Rows from block 5 of the text decoder of a small image captioner, named by matrix and row number. Rows with one number belong to one neuron. Each number is 50 + 10 x the weight over its row's rms, rounded and kept within 0 to 99. All counts start at 0.
After each neuron's rows are labels from the 100 texts, of 14848, where the neuron reaches its highest value: "tokens" is the input token at the peak. Only what is clearly more common there than usual is listed. The data: regions of photos with short descriptions (Visual Genome).
# fc1: MLP up (decoder.blocks.5.mlp.fc1.weight, 768x192), inputs 128-191
# fc2: MLP down (decoder.blocks.5.mlp.fc2.weight, 192x768, transposed), outputs 128-191

fc1.424:50 56 64 62 53 70 55 39 56 54 55 26 44 47 39 28 47 48 61 51 54 47 47 40 56 49 43 35 71 44 58 55 55 62 46 61 48 52 59 55 51 51 70 43 38 41 48 75 46 47 54 53 59 56 57 63 43 53 63 59 67 66 45 52
fc2.424:50 45 25 48 47 35 47 39 43 50 51 37 36 62 44 45 49 55 49 39 37 47 43 46 46 61 54 62 69 44 50 50 58 55 68 59 62 62 61 44 56 60 61 26 63 58 57 37 58 56 49 68 51 54 63 50 44 48 59 68 41 61 49 66
tokens: "<end>"; "the"

fc1.516:82 52 37 61 25 59 51 37 35 59 40 58 48 52 47 46 41 62 35 42 31 52 48 65 68 64 49 46 53 61 51 56 53 50 66 52 54 45 32 58 48 50 44 36 38 44 46 49 64 49 58 54 60 54 58 46 50 41 48 48 62 47 39 66
fc2.516:63 50 66 48 43 34 52 52 36 42 53 45 44 60 33 57 48 51 62 60 38 67 61 37 46 54 34 43 58 47 54 56 46 57 60 54 68 46 41 56 57 50 54 58 28 57 39 47 59 37 56 47 57 52 50 55 55 35 35 48 64 45 46 63
tokens: "<end>"; "on"

fc1.323:47 35 52 40 52 59 54 48 27 60 47 42 57 55 42 64 51 66 64 62 51 40 42 43 58 56 57 48 41 42 35 46 52 48 50 50 49 37 51 54 54 63 46 53 29 50 62 62 48 44 56 45 37 36 47 36 50 54 47 66 43 22 60 63
fc2.323:38 69 72 53 50 56 49 64 49 40 50 48 35 57 38 42 50 46 48 58 68 72 47 54 64 35 43 60 43 22 51 67 57 38 70 58 55 51 36 28 49 29 58 54 49 37 46 58 43 58 61 31 58 49 68 50 54 51 45 49 56 50 42 50
tokens: "green"

fc1.128:50 51 51 47 51 57 46 59 52 62 35 40 61 64 58 50 56 59 51 58 42 40 67 57 33 54 30 25 45 51 62 36 38 59 48 59 47 51 30 53 49 49 62 56 50 62 52 60 47 55 50 63 43 50 33 54 54 36 46 45 44 40 48 49
fc2.128:53 31 40 49 46 31 61 64 48 59 55 50 49 63 46 44 62 53 44 58 53 67 28 30 52 51 57 49 44 41 43 41 63 59 41 29 43 47 68 53 56 53 51 45 36 47 47 47 35 58 49 22 38 52 64 50 31 55 65 35 58 57 59 59
tokens: "wearing"; "in"; "on"

fc1.762:39 53 46 46 54 37 40 51 47 42 68 57 60 38 66 55 43 31 42 52 42 44 65 48 65 46 56 57 64 59 39 59 40 50 55 45 34 46 47 51 53 38 55 42 45 30 55 50 43 70 54 53 48 43 55 46 49 61 53 69 55 66 52 49
fc2.762:56 62 55 54 48 47 51 54 47 50 52 41 51 51 37 57 60 55 47 41 45 40 39 61 40 41 59 51 49 42 55 26 47 46 50 56 61 48 60 45 45 49 53 43 48 67 51 49 30 39 64 55 68 46 36 55 51 54 50 37 60 34 56 39
tokens: "with"

fc1.631:49 45 56 51 59 46 58 51 48 47 57 60 65 57 41 40 43 54 36 63 40 43 77 41 57 57 48 57 37 44 32 40 61 63 61 42 36 32 64 40 59 54 61 48 45 57 48 46 48 44 58 58 62 69 38 53 44 58 36 64 47 32 43 41
fc2.631:59 59 46 43 63 44 40 38 36 49 53 42 44 50 22 46 25 53 40 58 70 69 50 61 45 51 37 58 39 35 42 54 66 54 47 73 46 54 57 40 32 67 53 45 59 62 51 57 63 45 59 49 65 57 61 45 61 42 58 48 52 51 45 69
tokens: "."; "the"

fc1.358:66 51 58 56 55 58 55 43 62 49 54 59 44 70 56 55 58 40 43 55 42 43 43 59 44 42 60 49 66 48 36 64 54 62 46 38 64 53 56 68 57 48 43 58 54 31 51 60 53 57 55 37 54 33 34 42 56 55 52 53 40 52 38 48
fc2.358:56 45 33 50 36 49 55 51 51 42 41 58 49 38 66 50 55 59 57 62 61 47 58 57 42 41 45 40 47 46 38 65 48 53 51 51 45 51 49 41 36 75 56 52 68 52 54 59 33 34 66 43 49 40 43 50 61 49 48 36 19 60 75 47
tokens: "with"

fc1.619:58 45 60 44 49 54 49 36 22 52 55 51 50 59 52 46 47 38 54 62 40 32 36 35 62 45 51 45 51 55 51 62 51 54 62 48 62 49 36 62 41 43 62 65 54 43 46 43 52 44 41 63 54 53 63 52 50 53 44 65 45 51 30 46
fc2.619:50 38 59 47 53 61 52 51 48 60 65 47 66 52 49 59 37 36 67 70 42 46 55 55 48 43 58 53 42 38 50 50 51 55 43 40 66 58 46 71 55 45 60 61 28 46 42 67 60 55 40 49 57 33 43 50 64 34 47 62 45 68 54 48
tokens: "kitchen"

fc1.468:45 45 32 52 61 35 55 49 42 50 60 51 51 40 66 51 36 56 45 49 59 68 60 50 71 65 35 41 46 60 35 37 49 35 50 75 58 65 35 43 66 42 53 59 47 59 38 58 35 63 56 35 51 51 69 49 59 44 41 65 39 53 57 35
fc2.468:45 55 54 58 70 68 76 45 54 52 48 63 54 42 42 43 60 42 55 53 44 58 54 43 57 49 38 60 49 35 49 57 55 41 65 53 52 36 31 46 63 45 51 42 41 60 45 59 63 35 54 69 67 56 65 62 51 46 51 45 42 32 61 26
tokens: "green"; "of"

fc1.177:53 51 45 51 53 49 64 40 68 79 60 49 56 66 39 52 46 46 49 40 49 48 53 44 39 24 45 54 48 63 61 51 62 54 27 60 67 52 31 58 45 50 36 52 57 46 42 48 58 68 56 57 43 60 54 47 53 44 48 35 57 58 56 28
fc2.177:45 58 44 47 33 45 66 89 52 48 50 59 36 36 44 45 64 61 42 44 47 53 50 66 46 41 43 49 69 37 54 63 49 61 46 56 47 57 48 51 58 45 43 45 44 33 42 40 37 46 42 45 52 55 51 62 48 45 69 73 56 40 51 53
tokens: "a"; "the"; "of"

fc1.302:34 53 55 36 36 30 30 48 48 63 36 61 57 43 47 52 46 63 50 55 51 77 38 49 39 32 39 41 54 51 53 45 51 56 53 47 60 44 52 70 32 52 49 67 51 73 63 58 62 71 29 34 38 68 46 47 68 58 57 42 31 42 45 51
fc2.302:62 51 51 61 48 53 50 46 72 46 66 48 48 50 49 49 58 55 56 58 45 53 60 59 42 57 63 49 56 51 69 46 65 41 61 39 57 66 40 52 36 44 70 36 54 58 54 53 35 52 49 63 34 42 39 47 60 40 45 42 55 45 51 40
tokens: "."; "a"; "the"

fc1.125:48 55 49 44 44 52 72 50 48 35 54 55 43 55 56 56 60 69 46 34 47 27 67 49 55 54 44 49 41 69 51 62 37 51 51 40 33 41 38 41 58 48 54 62 59 45 44 46 69 54 43 42 33 41 48 56 33 50 57 54 52 54 64 44
fc2.125:45 51 43 62 61 48 54 58 52 28 55 39 59 38 59 62 69 44 49 56 64 59 27 45 49 45 51 41 31 44 52 52 57 34 63 57 48 66 48 61 44 47 40 56 42 52 47 63 44 46 68 55 53 49 31 53 31 43 54 57 67 46 43 36
tokens: "this"; "the"

fc1.551:62 31 53 67 41 55 50 60 49 50 39 58 62 62 35 50 45 63 49 62 52 48 56 41 52 48 59 33 57 41 39 44 41 47 47 62 39 52 52 38 58 50 57 52 50 54 54 52 47 54 37 54 71 49 72 57 60 43 62 35 41 63 39 60
fc2.551:51 43 36 36 48 47 51 51 41 43 57 46 50 33 52 41 20 43 61 66 42 39 46 68 48 48 52 44 62 31 55 40 60 37 51 47 39 56 54 57 62 48 31 33 54 60 63 30 49 48 49 45 55 73 51 50 55 60 59 59 57 39 51 42
tokens: "<end>"

fc1.149:47 66 50 46 45 68 39 47 69 45 76 51 59 48 35 64 33 56 52 42 47 54 69 40 53 49 57 46 41 46 45 69 49 39 52 45 55 55 61 54 62 45 42 49 84 61 46 68 54 56 34 55 57 36 38 60 26 46 50 55 47 32 64 50
fc2.149:53 38 39 46 51 34 51 43 55 76 51 53 51 57 44 54 50 51 38 48 62 55 32 47 53 53 70 62 45 49 62 45 48 62 66 42 51 44 53 40 58 55 49 44 39 60 53 41 42 58 55 50 38 54 60 48 58 30 57 50 41 58 50 66
tokens: "the"; "snowboarding"

fc1.572:46 72 48 54 44 36 41 56 43 42 37 57 54 59 59 73 67 56 36 43 39 48 59 53 35 51 49 38 72 69 57 45 43 54 36 70 56 41 49 54 46 37 42 54 57 41 65 51 65 46 43 75 45 53 58 55 60 37 60 37 55 41 60 46
fc2.572:48 32 45 61 69 47 47 64 58 53 50 22 46 45 45 28 34 61 57 51 51 39 32 53 40 38 35 38 42 50 63 57 46 44 47 64 41 58 66 48 52 53 50 59 68 50 41 62 53 49 53 49 47 56 49 43 40 48 38 39 36 52 63 26
tokens: "a"

fc1.167:60 58 46 60 44 44 65 43 46 47 52 32 53 34 55 68 49 61 62 48 46 54 50 49 62 40 65 53 41 61 30 41 49 70 38 49 55 61 46 47 36 41 68 41 69 53 58 59 44 45 32 62 49 49 44 31 47 46 46 55 38 52 65 55
fc2.167:62 48 33 40 67 59 51 54 54 63 73 23 64 51 36 56 48 40 29 51 64 39 44 51 38 32 64 47 49 65 46 65 56 45 38 56 43 57 49 61 47 57 30 42 61 45 33 44 36 50 51 76 41 61 54 40 38 58 61 34 52 48 44 49
tokens: "with"; "on"; "and"; "is"

fc1.617:71 54 38 54 39 49 52 49 51 38 61 50 45 29 36 56 65 45 54 44 36 50 43 42 47 56 55 52 64 52 47 67 49 52 42 49 38 51 45 43 57 42 51 57 41 48 42 34 66 62 44 63 61 52 64 60 54 71 51 57 68 51 32 59
fc2.617:65 39 42 40 32 51 44 59 62 54 41 52 57 38 38 51 48 38 50 44 54 60 43 63 50 47 33 65 52 50 44 44 46 64 53 50 49 64 60 60 47 49 57 37 44 35 53 56 65 33 51 33 53 60 48 45 59 39 40 48 29 33 53 62
tokens: "<end>"; "the"

fc1.265:52 59 41 64 55 43 55 58 37 53 57 47 35 52 54 22 61 57 41 43 29 41 37 58 39 62 50 61 46 38 50 53 50 42 67 55 50 39 47 63 32 57 42 34 56 67 46 40 49 67 55 62 52 44 32 27 62 53 47 59 51 46 50 53
fc2.265:51 41 46 38 43 38 54 49 44 38 50 62 40 33 23 62 40 67 63 48 52 67 42 51 41 79 52 58 45 33 63 51 44 44 27 52 52 63 40 59 39 64 55 46 51 61 42 48 58 57 39 55 61 50 56 56 38 54 72 41 58 47 43 67
tokens: "green"; "with"

fc1.525:49 38 51 37 42 54 36 59 42 64 30 64 67 56 55 47 62 42 55 47 63 52 65 64 72 41 67 58 74 62 58 54 35 69 43 38 63 82 51 55 52 48 53 52 50 39 47 45 64 57 51 36 43 64 47 38 42 52 38 48 43 55 46 41
fc2.525:52 49 47 42 60 48 51 51 44 45 47 43 28 46 48 41 49 63 51 55 47 53 40 56 53 37 38 56 52 53 61 57 46 57 44 52 46 42 40 56 55 29 47 46 56 33 46 55 56 58 57 52 51 51 36 58 48 31 71 52 40 38 77 56
tokens: "a"; "small"

fc1.16:46 48 70 51 26 56 49 28 54 63 53 38 53 51 45 75 63 47 40 42 58 47 40 39 48 52 69 50 43 45 52 53 56 59 50 50 59 61 48 56 37 74 56 54 53 57 44 55 46 44 41 59 49 68 54 43 38 42 50 43 38 41 60 59
fc2.16:57 53 40 46 40 45 62 46 44 43 46 33 48 57 40 58 47 43 36 37 37 57 43 66 46 51 51 50 48 40 38 59 60 48 59 39 32 46 50 47 47 30 60 51 42 49 61 41 58 51 37 55 65 47 56 39 56 41 52 49 60 65 36 46
tokens: "on"

fc1.402:59 45 39 61 45 69 30 72 56 53 56 57 52 72 68 38 46 53 46 54 60 53 44 49 34 51 56 25 61 48 40 54 32 47 48 63 39 54 50 47 45 44 52 67 56 35 46 34 31 44 58 51 63 59 55 44 55 52 46 32 55 43 46 28
fc2.402:62 55 78 45 42 34 51 56 53 52 42 29 47 59 47 17 56 59 38 43 41 58 52 41 31 55 69 48 53 54 51 29 64 46 49 42 61 63 63 52 41 46 61 38 58 52 44 57 47 63 33 38 48 54 54 36 58 56 62 39 43 32 48 70
tokens: "wearing"

fc1.233:48 47 42 46 43 45 57 71 47 50 39 18 47 32 60 58 52 51 58 55 70 64 36 49 48 59 35 45 50 55 54 62 52 47 54 53 34 42 48 53 52 60 49 42 53 58 58 51 49 51 40 64 61 66 60 61 35 42 58 71 67 46 62 42
fc2.233:39 52 63 43 58 43 49 44 47 32 56 62 56 40 55 55 58 51 54 45 51 37 27 41 58 58 48 57 49 43 67 74 53 46 41 37 47 55 39 45 59 49 59 43 26 19 49 62 33 50 63 61 44 71 58 39 37 51 53 48 39 48 52 58
tokens: "white"

fc1.325:33 51 65 47 42 37 62 32 53 65 50 61 59 42 41 49 68 47 40 48 67 47 59 44 53 55 63 41 47 56 56 60 61 52 52 49 44 49 50 53 61 51 54 42 44 55 54 55 56 47 62 52 60 33 42 52 48 38 54 45 37 60 40 51
fc2.325:39 43 55 48 42 61 48 53 50 38 28 45 68 52 67 51 53 53 62 51 50 59 43 53 31 54 57 63 54 45 36 54 53 54 43 56 59 38 52 49 46 44 46 44 62 55 35 48 42 53 69 26 49 39 46 48 65 68 48 45 48 41 57 34
tokens: "<end>"

fc1.214:61 61 51 70 45 42 65 57 36 64 36 40 44 52 47 44 42 57 52 29 46 48 62 42 68 64 63 28 43 44 44 44 45 53 44 43 59 54 63 54 51 60 54 48 46 39 59 65 57 49 65 44 46 60 30 60 36 46 43 70 47 43 57 30
fc2.214:52 52 40 45 49 67 56 34 60 56 40 63 51 35 57 52 59 63 66 45 51 49 54 45 48 41 58 39 40 36 55 47 87 38 48 42 45 49 43 49 62 48 57 33 34 47 66 43 59 55 54 48 46 20 54 46 59 43 40 48 52 59 43 58
tokens: "green"; "on"; "in"

fc1.493:36 46 55 50 62 78 67 38 31 38 74 48 63 41 46 33 50 54 53 34 71 25 56 43 44 58 60 39 60 60 62 61 50 58 46 46 41 61 42 36 47 43 42 53 42 66 40 36 47 51 43 43 63 73 51 35 50 44 57 37 53 60 46 46
fc2.493:53 37 50 48 50 44 39 54 42 41 49 60 70 57 36 45 52 50 53 44 37 59 53 51 52 52 75 58 43 55 34 42 41 55 41 49 40 62 56 44 47 56 32 32 38 45 55 50 46 48 42 49 31 64 49 46 47 39 56 55 49 63 36 33
tokens: "this"

fc1.371:64 32 69 66 59 47 38 61 36 43 55 57 44 49 31 53 71 38 36 38 47 36 47 64 51 43 52 42 61 57 36 56 54 57 53 58 48 47 47 36 54 40 50 53 46 46 63 43 47 48 57 47 56 61 57 46 36 50 46 60 63 44 52 62
fc2.371:53 58 42 35 36 68 31 62 52 51 44 45 34 39 51 45 64 41 63 36 58 64 47 53 39 47 47 48 49 57 55 59 56 55 23 47 59 57 55 60 54 38 56 38 66 56 60 45 61 51 50 63 59 54 43 45 66 55 59 49 53 57 43 32
tokens: "<end>"; "sign"

fc1.607:54 48 50 32 53 39 56 59 54 30 50 48 41 55 48 64 65 53 63 64 52 39 51 56 51 48 64 47 57 32 75 57 34 49 32 41 45 55 54 52 48 38 63 39 59 61 49 58 39 52 36 51 49 33 52 51 55 47 59 65 63 43 54 53
fc2.607:44 44 55 38 42 50 63 53 65 50 62 46 74 53 51 64 41 42 52 60 41 60 36 50 49 42 49 58 45 39 50 55 30 60 44 51 34 51 46 28 46 56 61 59 48 53 43 48 44 36 37 44 50 54 64 45 53 65 71 52 51 58 34 37
tokens: "with"; "of"

fc1.3:46 48 38 56 45 56 32 39 70 57 39 46 41 54 51 51 50 66 47 43 54 38 64 48 44 52 50 57 44 52 64 43 48 60 58 51 58 53 40 52 60 42 52 51 43 53 50 39 67 65 61 60 63 61 40 64 40 27 40 55 56 45 59 40
fc2.3:43 53 41 49 47 55 34 62 37 39 39 53 54 67 46 58 49 40 41 58 51 59 67 56 43 51 63 51 55 29 67 47 56 39 61 52 54 51 58 49 39 46 41 53 51 49 65 43 39 52 48 47 54 58 49 37 50 69 38 38 72 27 60 47
tokens: "on"; "two"

fc1.529:53 41 45 56 52 54 36 35 50 50 53 51 42 42 34 50 61 51 61 50 52 58 46 33 41 46 44 58 43 61 30 60 52 36 60 71 40 49 47 53 45 53 54 62 56 54 54 59 42 48 57 49 40 70 64 52 52 63 47 50 63 36 49 60
fc2.529:36 47 49 35 84 49 48 44 62 56 41 39 44 23 54 49 47 53 53 54 46 61 40 43 45 60 46 37 59 49 55 45 53 49 65 61 49 50 42 52 58 47 52 47 30 59 56 53 44 74 60 46 70 38 29 59 58 55 67 45 63 52 48 47
tokens: "with"; "side"

fc1.97:51 50 54 54 39 64 51 48 45 51 51 45 56 51 53 57 62 52 48 28 57 47 49 40 70 56 56 57 35 53 53 54 27 50 46 45 62 41 39 73 39 50 50 32 37 58 51 34 49 36 43 42 45 53 72 35 62 53 69 49 57 46 43 46
fc2.97:62 46 52 62 35 54 40 33 37 44 41 51 56 45 47 36 66 48 60 44 71 54 45 54 48 39 62 57 46 37 24 48 59 55 47 62 65 32 59 44 44 47 44 37 70 58 26 49 59 40 60 37 60 50 46 45 54 45 65 47 46 44 58 41
tokens: "white"; "the"; "black"; "of"

fc1.673:57 45 40 47 46 46 49 44 47 44 60 45 45 57 55 46 48 44 54 55 58 49 52 64 70 53 62 60 58 63 51 36 60 52 35 58 37 57 48 47 54 53 38 46 56 70 62 44 55 43 49 57 59 47 43 49 29 50 55 53 55 41 46 71
fc2.673:42 43 39 51 39 65 53 59 38 61 62 50 50 64 43 64 46 27 48 52 57 35 60 43 59 47 51 36 53 34 54 58 42 45 58 38 64 47 44 64 33 48 53 53 60 42 50 60 61 63 63 62 41 49 30 54 53 56 50 59 61 44 62 55
tokens: "with"; "and"

fc1.464:38 42 42 52 55 46 60 57 56 43 54 58 43 36 64 49 64 68 45 71 36 52 56 51 35 51 57 50 38 35 43 54 76 44 47 70 37 38 51 61 39 52 66 73 49 45 46 53 45 44 71 58 43 57 57 55 62 39 48 44 37 52 47 34
fc2.464:50 46 53 64 56 84 38 52 47 67 49 50 57 51 60 54 43 46 47 32 35 41 54 56 55 54 47 57 46 44 57 48 46 53 47 53 56 45 61 34 39 54 41 41 31 51 27 44 63 39 45 43 47 50 55 23 58 51 42 54 62 64 53 40
tokens: "wearing"; "has"

fc1.138:42 53 58 59 25 45 39 61 55 57 40 58 54 57 63 59 37 49 41 40 57 24 64 55 36 35 56 33 58 31 64 52 50 54 43 51 58 57 49 68 52 49 30 40 58 50 53 67 70 40 35 47 55 26 54 53 60 54 55 53 54 53 46 75
fc2.138:33 56 42 36 58 47 67 75 57 67 54 50 37 36 39 40 59 54 46 49 47 46 49 42 58 35 43 39 54 53 59 49 39 38 50 62 54 34 39 53 40 53 56 29 51 45 47 51 31 38 50 55 46 38 74 46 49 54 42 46 43 53 64 42
tokens: "green"; "decker"

fc1.380:66 44 35 62 53 45 70 63 51 70 64 56 61 34 48 42 48 73 64 61 48 50 51 53 42 53 55 39 47 37 46 54 61 53 50 43 58 47 40 62 43 32 52 66 43 50 51 57 61 50 39 50 50 45 48 61 60 56 56 46 33 46 44 73
fc2.380:66 64 55 47 55 56 44 52 38 54 37 40 38 67 66 67 54 34 49 60 57 37 62 62 38 35 41 33 50 58 55 37 55 45 43 55 43 39 53 36 67 45 55 64 49 28 21 63 63 36 40 57 58 31 72 45 57 39 58 48 56 22 61 74
tokens: "wearing"; "tree"

fc1.440:39 57 53 41 51 51 55 50 45 44 62 51 62 39 24 59 58 52 58 58 37 49 56 47 52 64 47 42 58 44 43 54 42 63 64 65 54 59 54 43 55 43 43 51 56 45 57 50 32 43 62 59 42 48 46 48 55 24 63 65 59 38 64 45
fc2.440:41 41 67 64 50 42 57 29 63 38 65 47 41 58 48 59 45 51 36 35 59 51 46 45 52 53 59 46 51 50 41 38 48 55 50 55 42 53 51 47 53 47 77 35 57 39 64 61 54 46 42 43 40 72 30 61 58 39 33 60 43 47 56 63
tokens: "the"; "two"; "on"

fc1.255:62 76 36 49 46 43 51 67 45 68 50 32 62 50 39 53 47 57 68 49 36 56 45 65 50 40 41 51 45 53 44 55 44 53 37 59 47 69 64 48 28 65 55 39 52 53 47 63 58 51 46 42 55 56 55 51 46 64 41 51 64 33 53 48
fc2.255:61 59 61 57 52 63 41 36 57 38 52 47 58 39 59 37 50 45 54 54 69 65 51 42 49 51 54 46 61 48 46 56 62 58 47 40 44 45 42 45 39 28 46 44 49 47 54 47 56 51 48 50 38 52 58 73 56 61 40 43 31 69 37 60
tokens: "standing"

fc1.571:38 33 36 59 35 37 55 56 47 65 46 54 51 53 58 42 65 42 52 59 40 46 49 53 48 61 59 40 49 60 58 54 52 42 72 57 52 63 61 38 48 33 48 49 42 42 60 49 45 62 54 46 61 49 37 49 55 64 58 60 58 29 70 54
fc2.571:49 40 54 30 62 53 62 60 51 34 51 71 42 37 40 48 54 42 49 51 60 57 39 62 69 49 46 55 39 55 63 48 32 47 39 74 29 66 29 34 54 55 52 48 57 46 49 48 47 44 51 54 38 52 53 67 62 43 36 60 49 43 50 44
tokens: "a"; "the"; "large"

fc1.148:54 54 53 48 33 44 33 45 37 64 38 66 42 68 49 44 54 50 48 45 63 55 57 50 44 49 64 67 48 68 48 61 40 64 44 55 56 46 38 49 43 46 52 53 69 54 44 43 66 47 38 46 36 54 46 62 60 50 51 52 58 48 64 62
fc2.148:42 72 48 37 55 73 52 57 64 60 43 43 46 42 54 48 52 51 56 42 40 59 65 46 71 51 44 54 48 56 50 40 38 54 45 53 48 57 57 53 51 55 46 50 29 40 66 56 61 66 52 44 33 53 36 62 42 40 58 58 70 64 30 43
tokens: "a"; "in"; "of"

fc1.49:62 45 69 61 55 44 61 48 55 52 59 50 56 51 44 60 49 37 60 40 42 46 46 78 60 55 45 42 73 48 47 53 47 65 53 35 40 42 54 37 47 54 54 52 34 52 60 51 36 41 48 52 60 50 45 66 45 51 37 62 62 40 47 50
fc2.49:45 45 54 59 43 49 44 46 18 65 43 39 44 67 32 57 57 47 42 45 56 48 26 52 49 47 60 43 54 48 68 62 45 54 64 64 59 50 54 58 66 62 47 41 43 47 42 45 60 38 57 54 43 60 51 51 46 65 60 61 37 55 45 43
tokens: "<end>"

fc1.347:48 53 77 52 49 58 48 39 24 53 57 44 61 40 60 64 42 44 44 31 56 49 57 60 63 43 62 66 64 43 44 48 43 55 61 61 43 47 46 57 46 67 51 50 52 45 41 67 35 49 54 47 54 39 59 59 49 44 40 53 47 54 40 51
fc2.347:65 58 50 48 64 63 69 59 57 46 51 42 51 46 47 63 55 60 54 43 33 41 37 45 54 54 43 44 37 39 40 55 37 43 44 48 60 50 47 50 55 54 62 62 50 44 54 33 46 42 63 54 48 65 35 43 53 54 43 55 49 40 32 42
tokens: "green"

fc1.27:52 57 17 56 47 46 49 50 48 47 65 52 31 50 59 55 49 68 66 49 40 47 54 60 31 31 52 71 59 35 46 56 53 66 49 64 47 46 54 49 46 67 42 58 60 47 32 60 46 47 38 45 38 45 67 55 36 47 38 58 47 31 67 45
fc2.27:58 35 46 61 66 60 31 56 43 51 46 37 70 67 41 55 42 60 39 49 42 57 43 37 55 59 62 46 51 52 49 60 50 58 51 48 76 48 51 53 56 53 49 29 29 70 40 58 45 47 51 43 41 33 51 41 53 49 47 50 54 65 46 32
tokens: "green"; "tree"

fc1.282:53 53 43 49 53 45 54 34 35 51 51 54 27 58 30 40 28 42 69 47 68 48 63 47 41 65 35 51 59 35 54 63 55 41 33 37 48 48 46 60 49 47 58 55 61 38 70 63 52 52 51 56 51 41 47 63 47 41 38 58 46 48 44 44
fc2.282:44 52 56 42 65 54 59 46 50 50 47 44 52 53 37 62 42 42 53 21 36 41 41 68 56 46 50 54 40 44 61 55 65 51 42 57 39 47 54 35 45 59 30 58 56 44 53 58 44 52 66 43 54 57 50 39 42 41 43 53 47 42 54 56
tokens: "wearing"; "holding"; "with"

fc1.410:50 66 55 57 60 41 69 53 43 42 57 50 72 58 36 40 32 53 45 59 48 52 59 46 47 43 39 56 60 49 58 61 50 42 39 57 48 42 50 42 46 78 72 55 63 43 55 48 57 43 49 42 44 69 51 66 62 53 47 59 40 54 37 45
fc2.410:38 41 50 42 53 40 55 54 68 53 49 47 47 64 64 46 60 46 65 50 56 53 73 50 62 63 58 50 42 51 40 60 32 56 53 46 51 44 66 52 64 49 39 56 62 46 61 52 50 51 61 53 44 41 28 61 56 49 61 42 61 62 43 53
tokens: "this"; "that"

fc1.594:57 66 49 59 35 65 55 52 38 39 56 54 60 45 36 59 47 55 56 56 61 65 56 56 65 55 43 58 31 65 50 56 38 75 44 55 37 25 47 31 61 32 51 35 48 54 63 52 60 51 63 65 46 62 63 37 49 42 35 53 29 48 57 53
fc2.594:46 26 48 50 53 55 48 62 53 67 52 43 63 69 46 54 40 44 24 37 60 47 66 42 39 48 45 47 55 53 43 55 51 40 44 43 61 65 61 36 49 59 63 41 61 46 57 36 32 60 59 47 69 54 50 57 41 56 70 56 38 32 47 59
tokens: "a"; "is"; "an"

fc1.306:48 60 59 38 66 50 63 45 43 45 37 48 62 42 66 64 67 63 70 62 54 41 36 59 46 61 43 44 39 51 48 53 46 75 58 53 47 29 67 43 47 41 52 59 49 49 67 39 44 35 68 54 51 63 38 55 47 63 49 60 30 33 46 58
fc2.306:63 42 43 50 36 30 40 49 52 50 66 66 34 51 46 60 64 47 55 37 70 48 64 33 48 50 64 50 50 60 32 70 59 44 62 48 42 55 51 45 52 57 47 49 38 45 40 69 54 62 53 33 49 47 48 74 53 44 47 44 59 37 60 47
tokens: "wearing"; "is"

fc1.735:59 43 61 41 68 56 54 50 43 51 44 60 39 56 52 61 64 69 34 61 54 62 54 42 62 58 52 39 50 51 42 47 75 63 45 59 39 34 43 39 43 67 51 54 55 43 49 36 63 56 51 35 48 50 50 47 60 53 56 53 50 47 42 64
fc2.735:56 43 50 47 45 44 47 66 45 60 50 48 42 63 49 46 54 36 53 59 53 32 70 43 29 63 78 64 53 50 38 64 47 52 67 65 45 50 56 49 52 44 35 53 63 49 39 46 24 47 44 58 22 59 50 52 49 55 48 48 58 41 61 47
tokens: "a"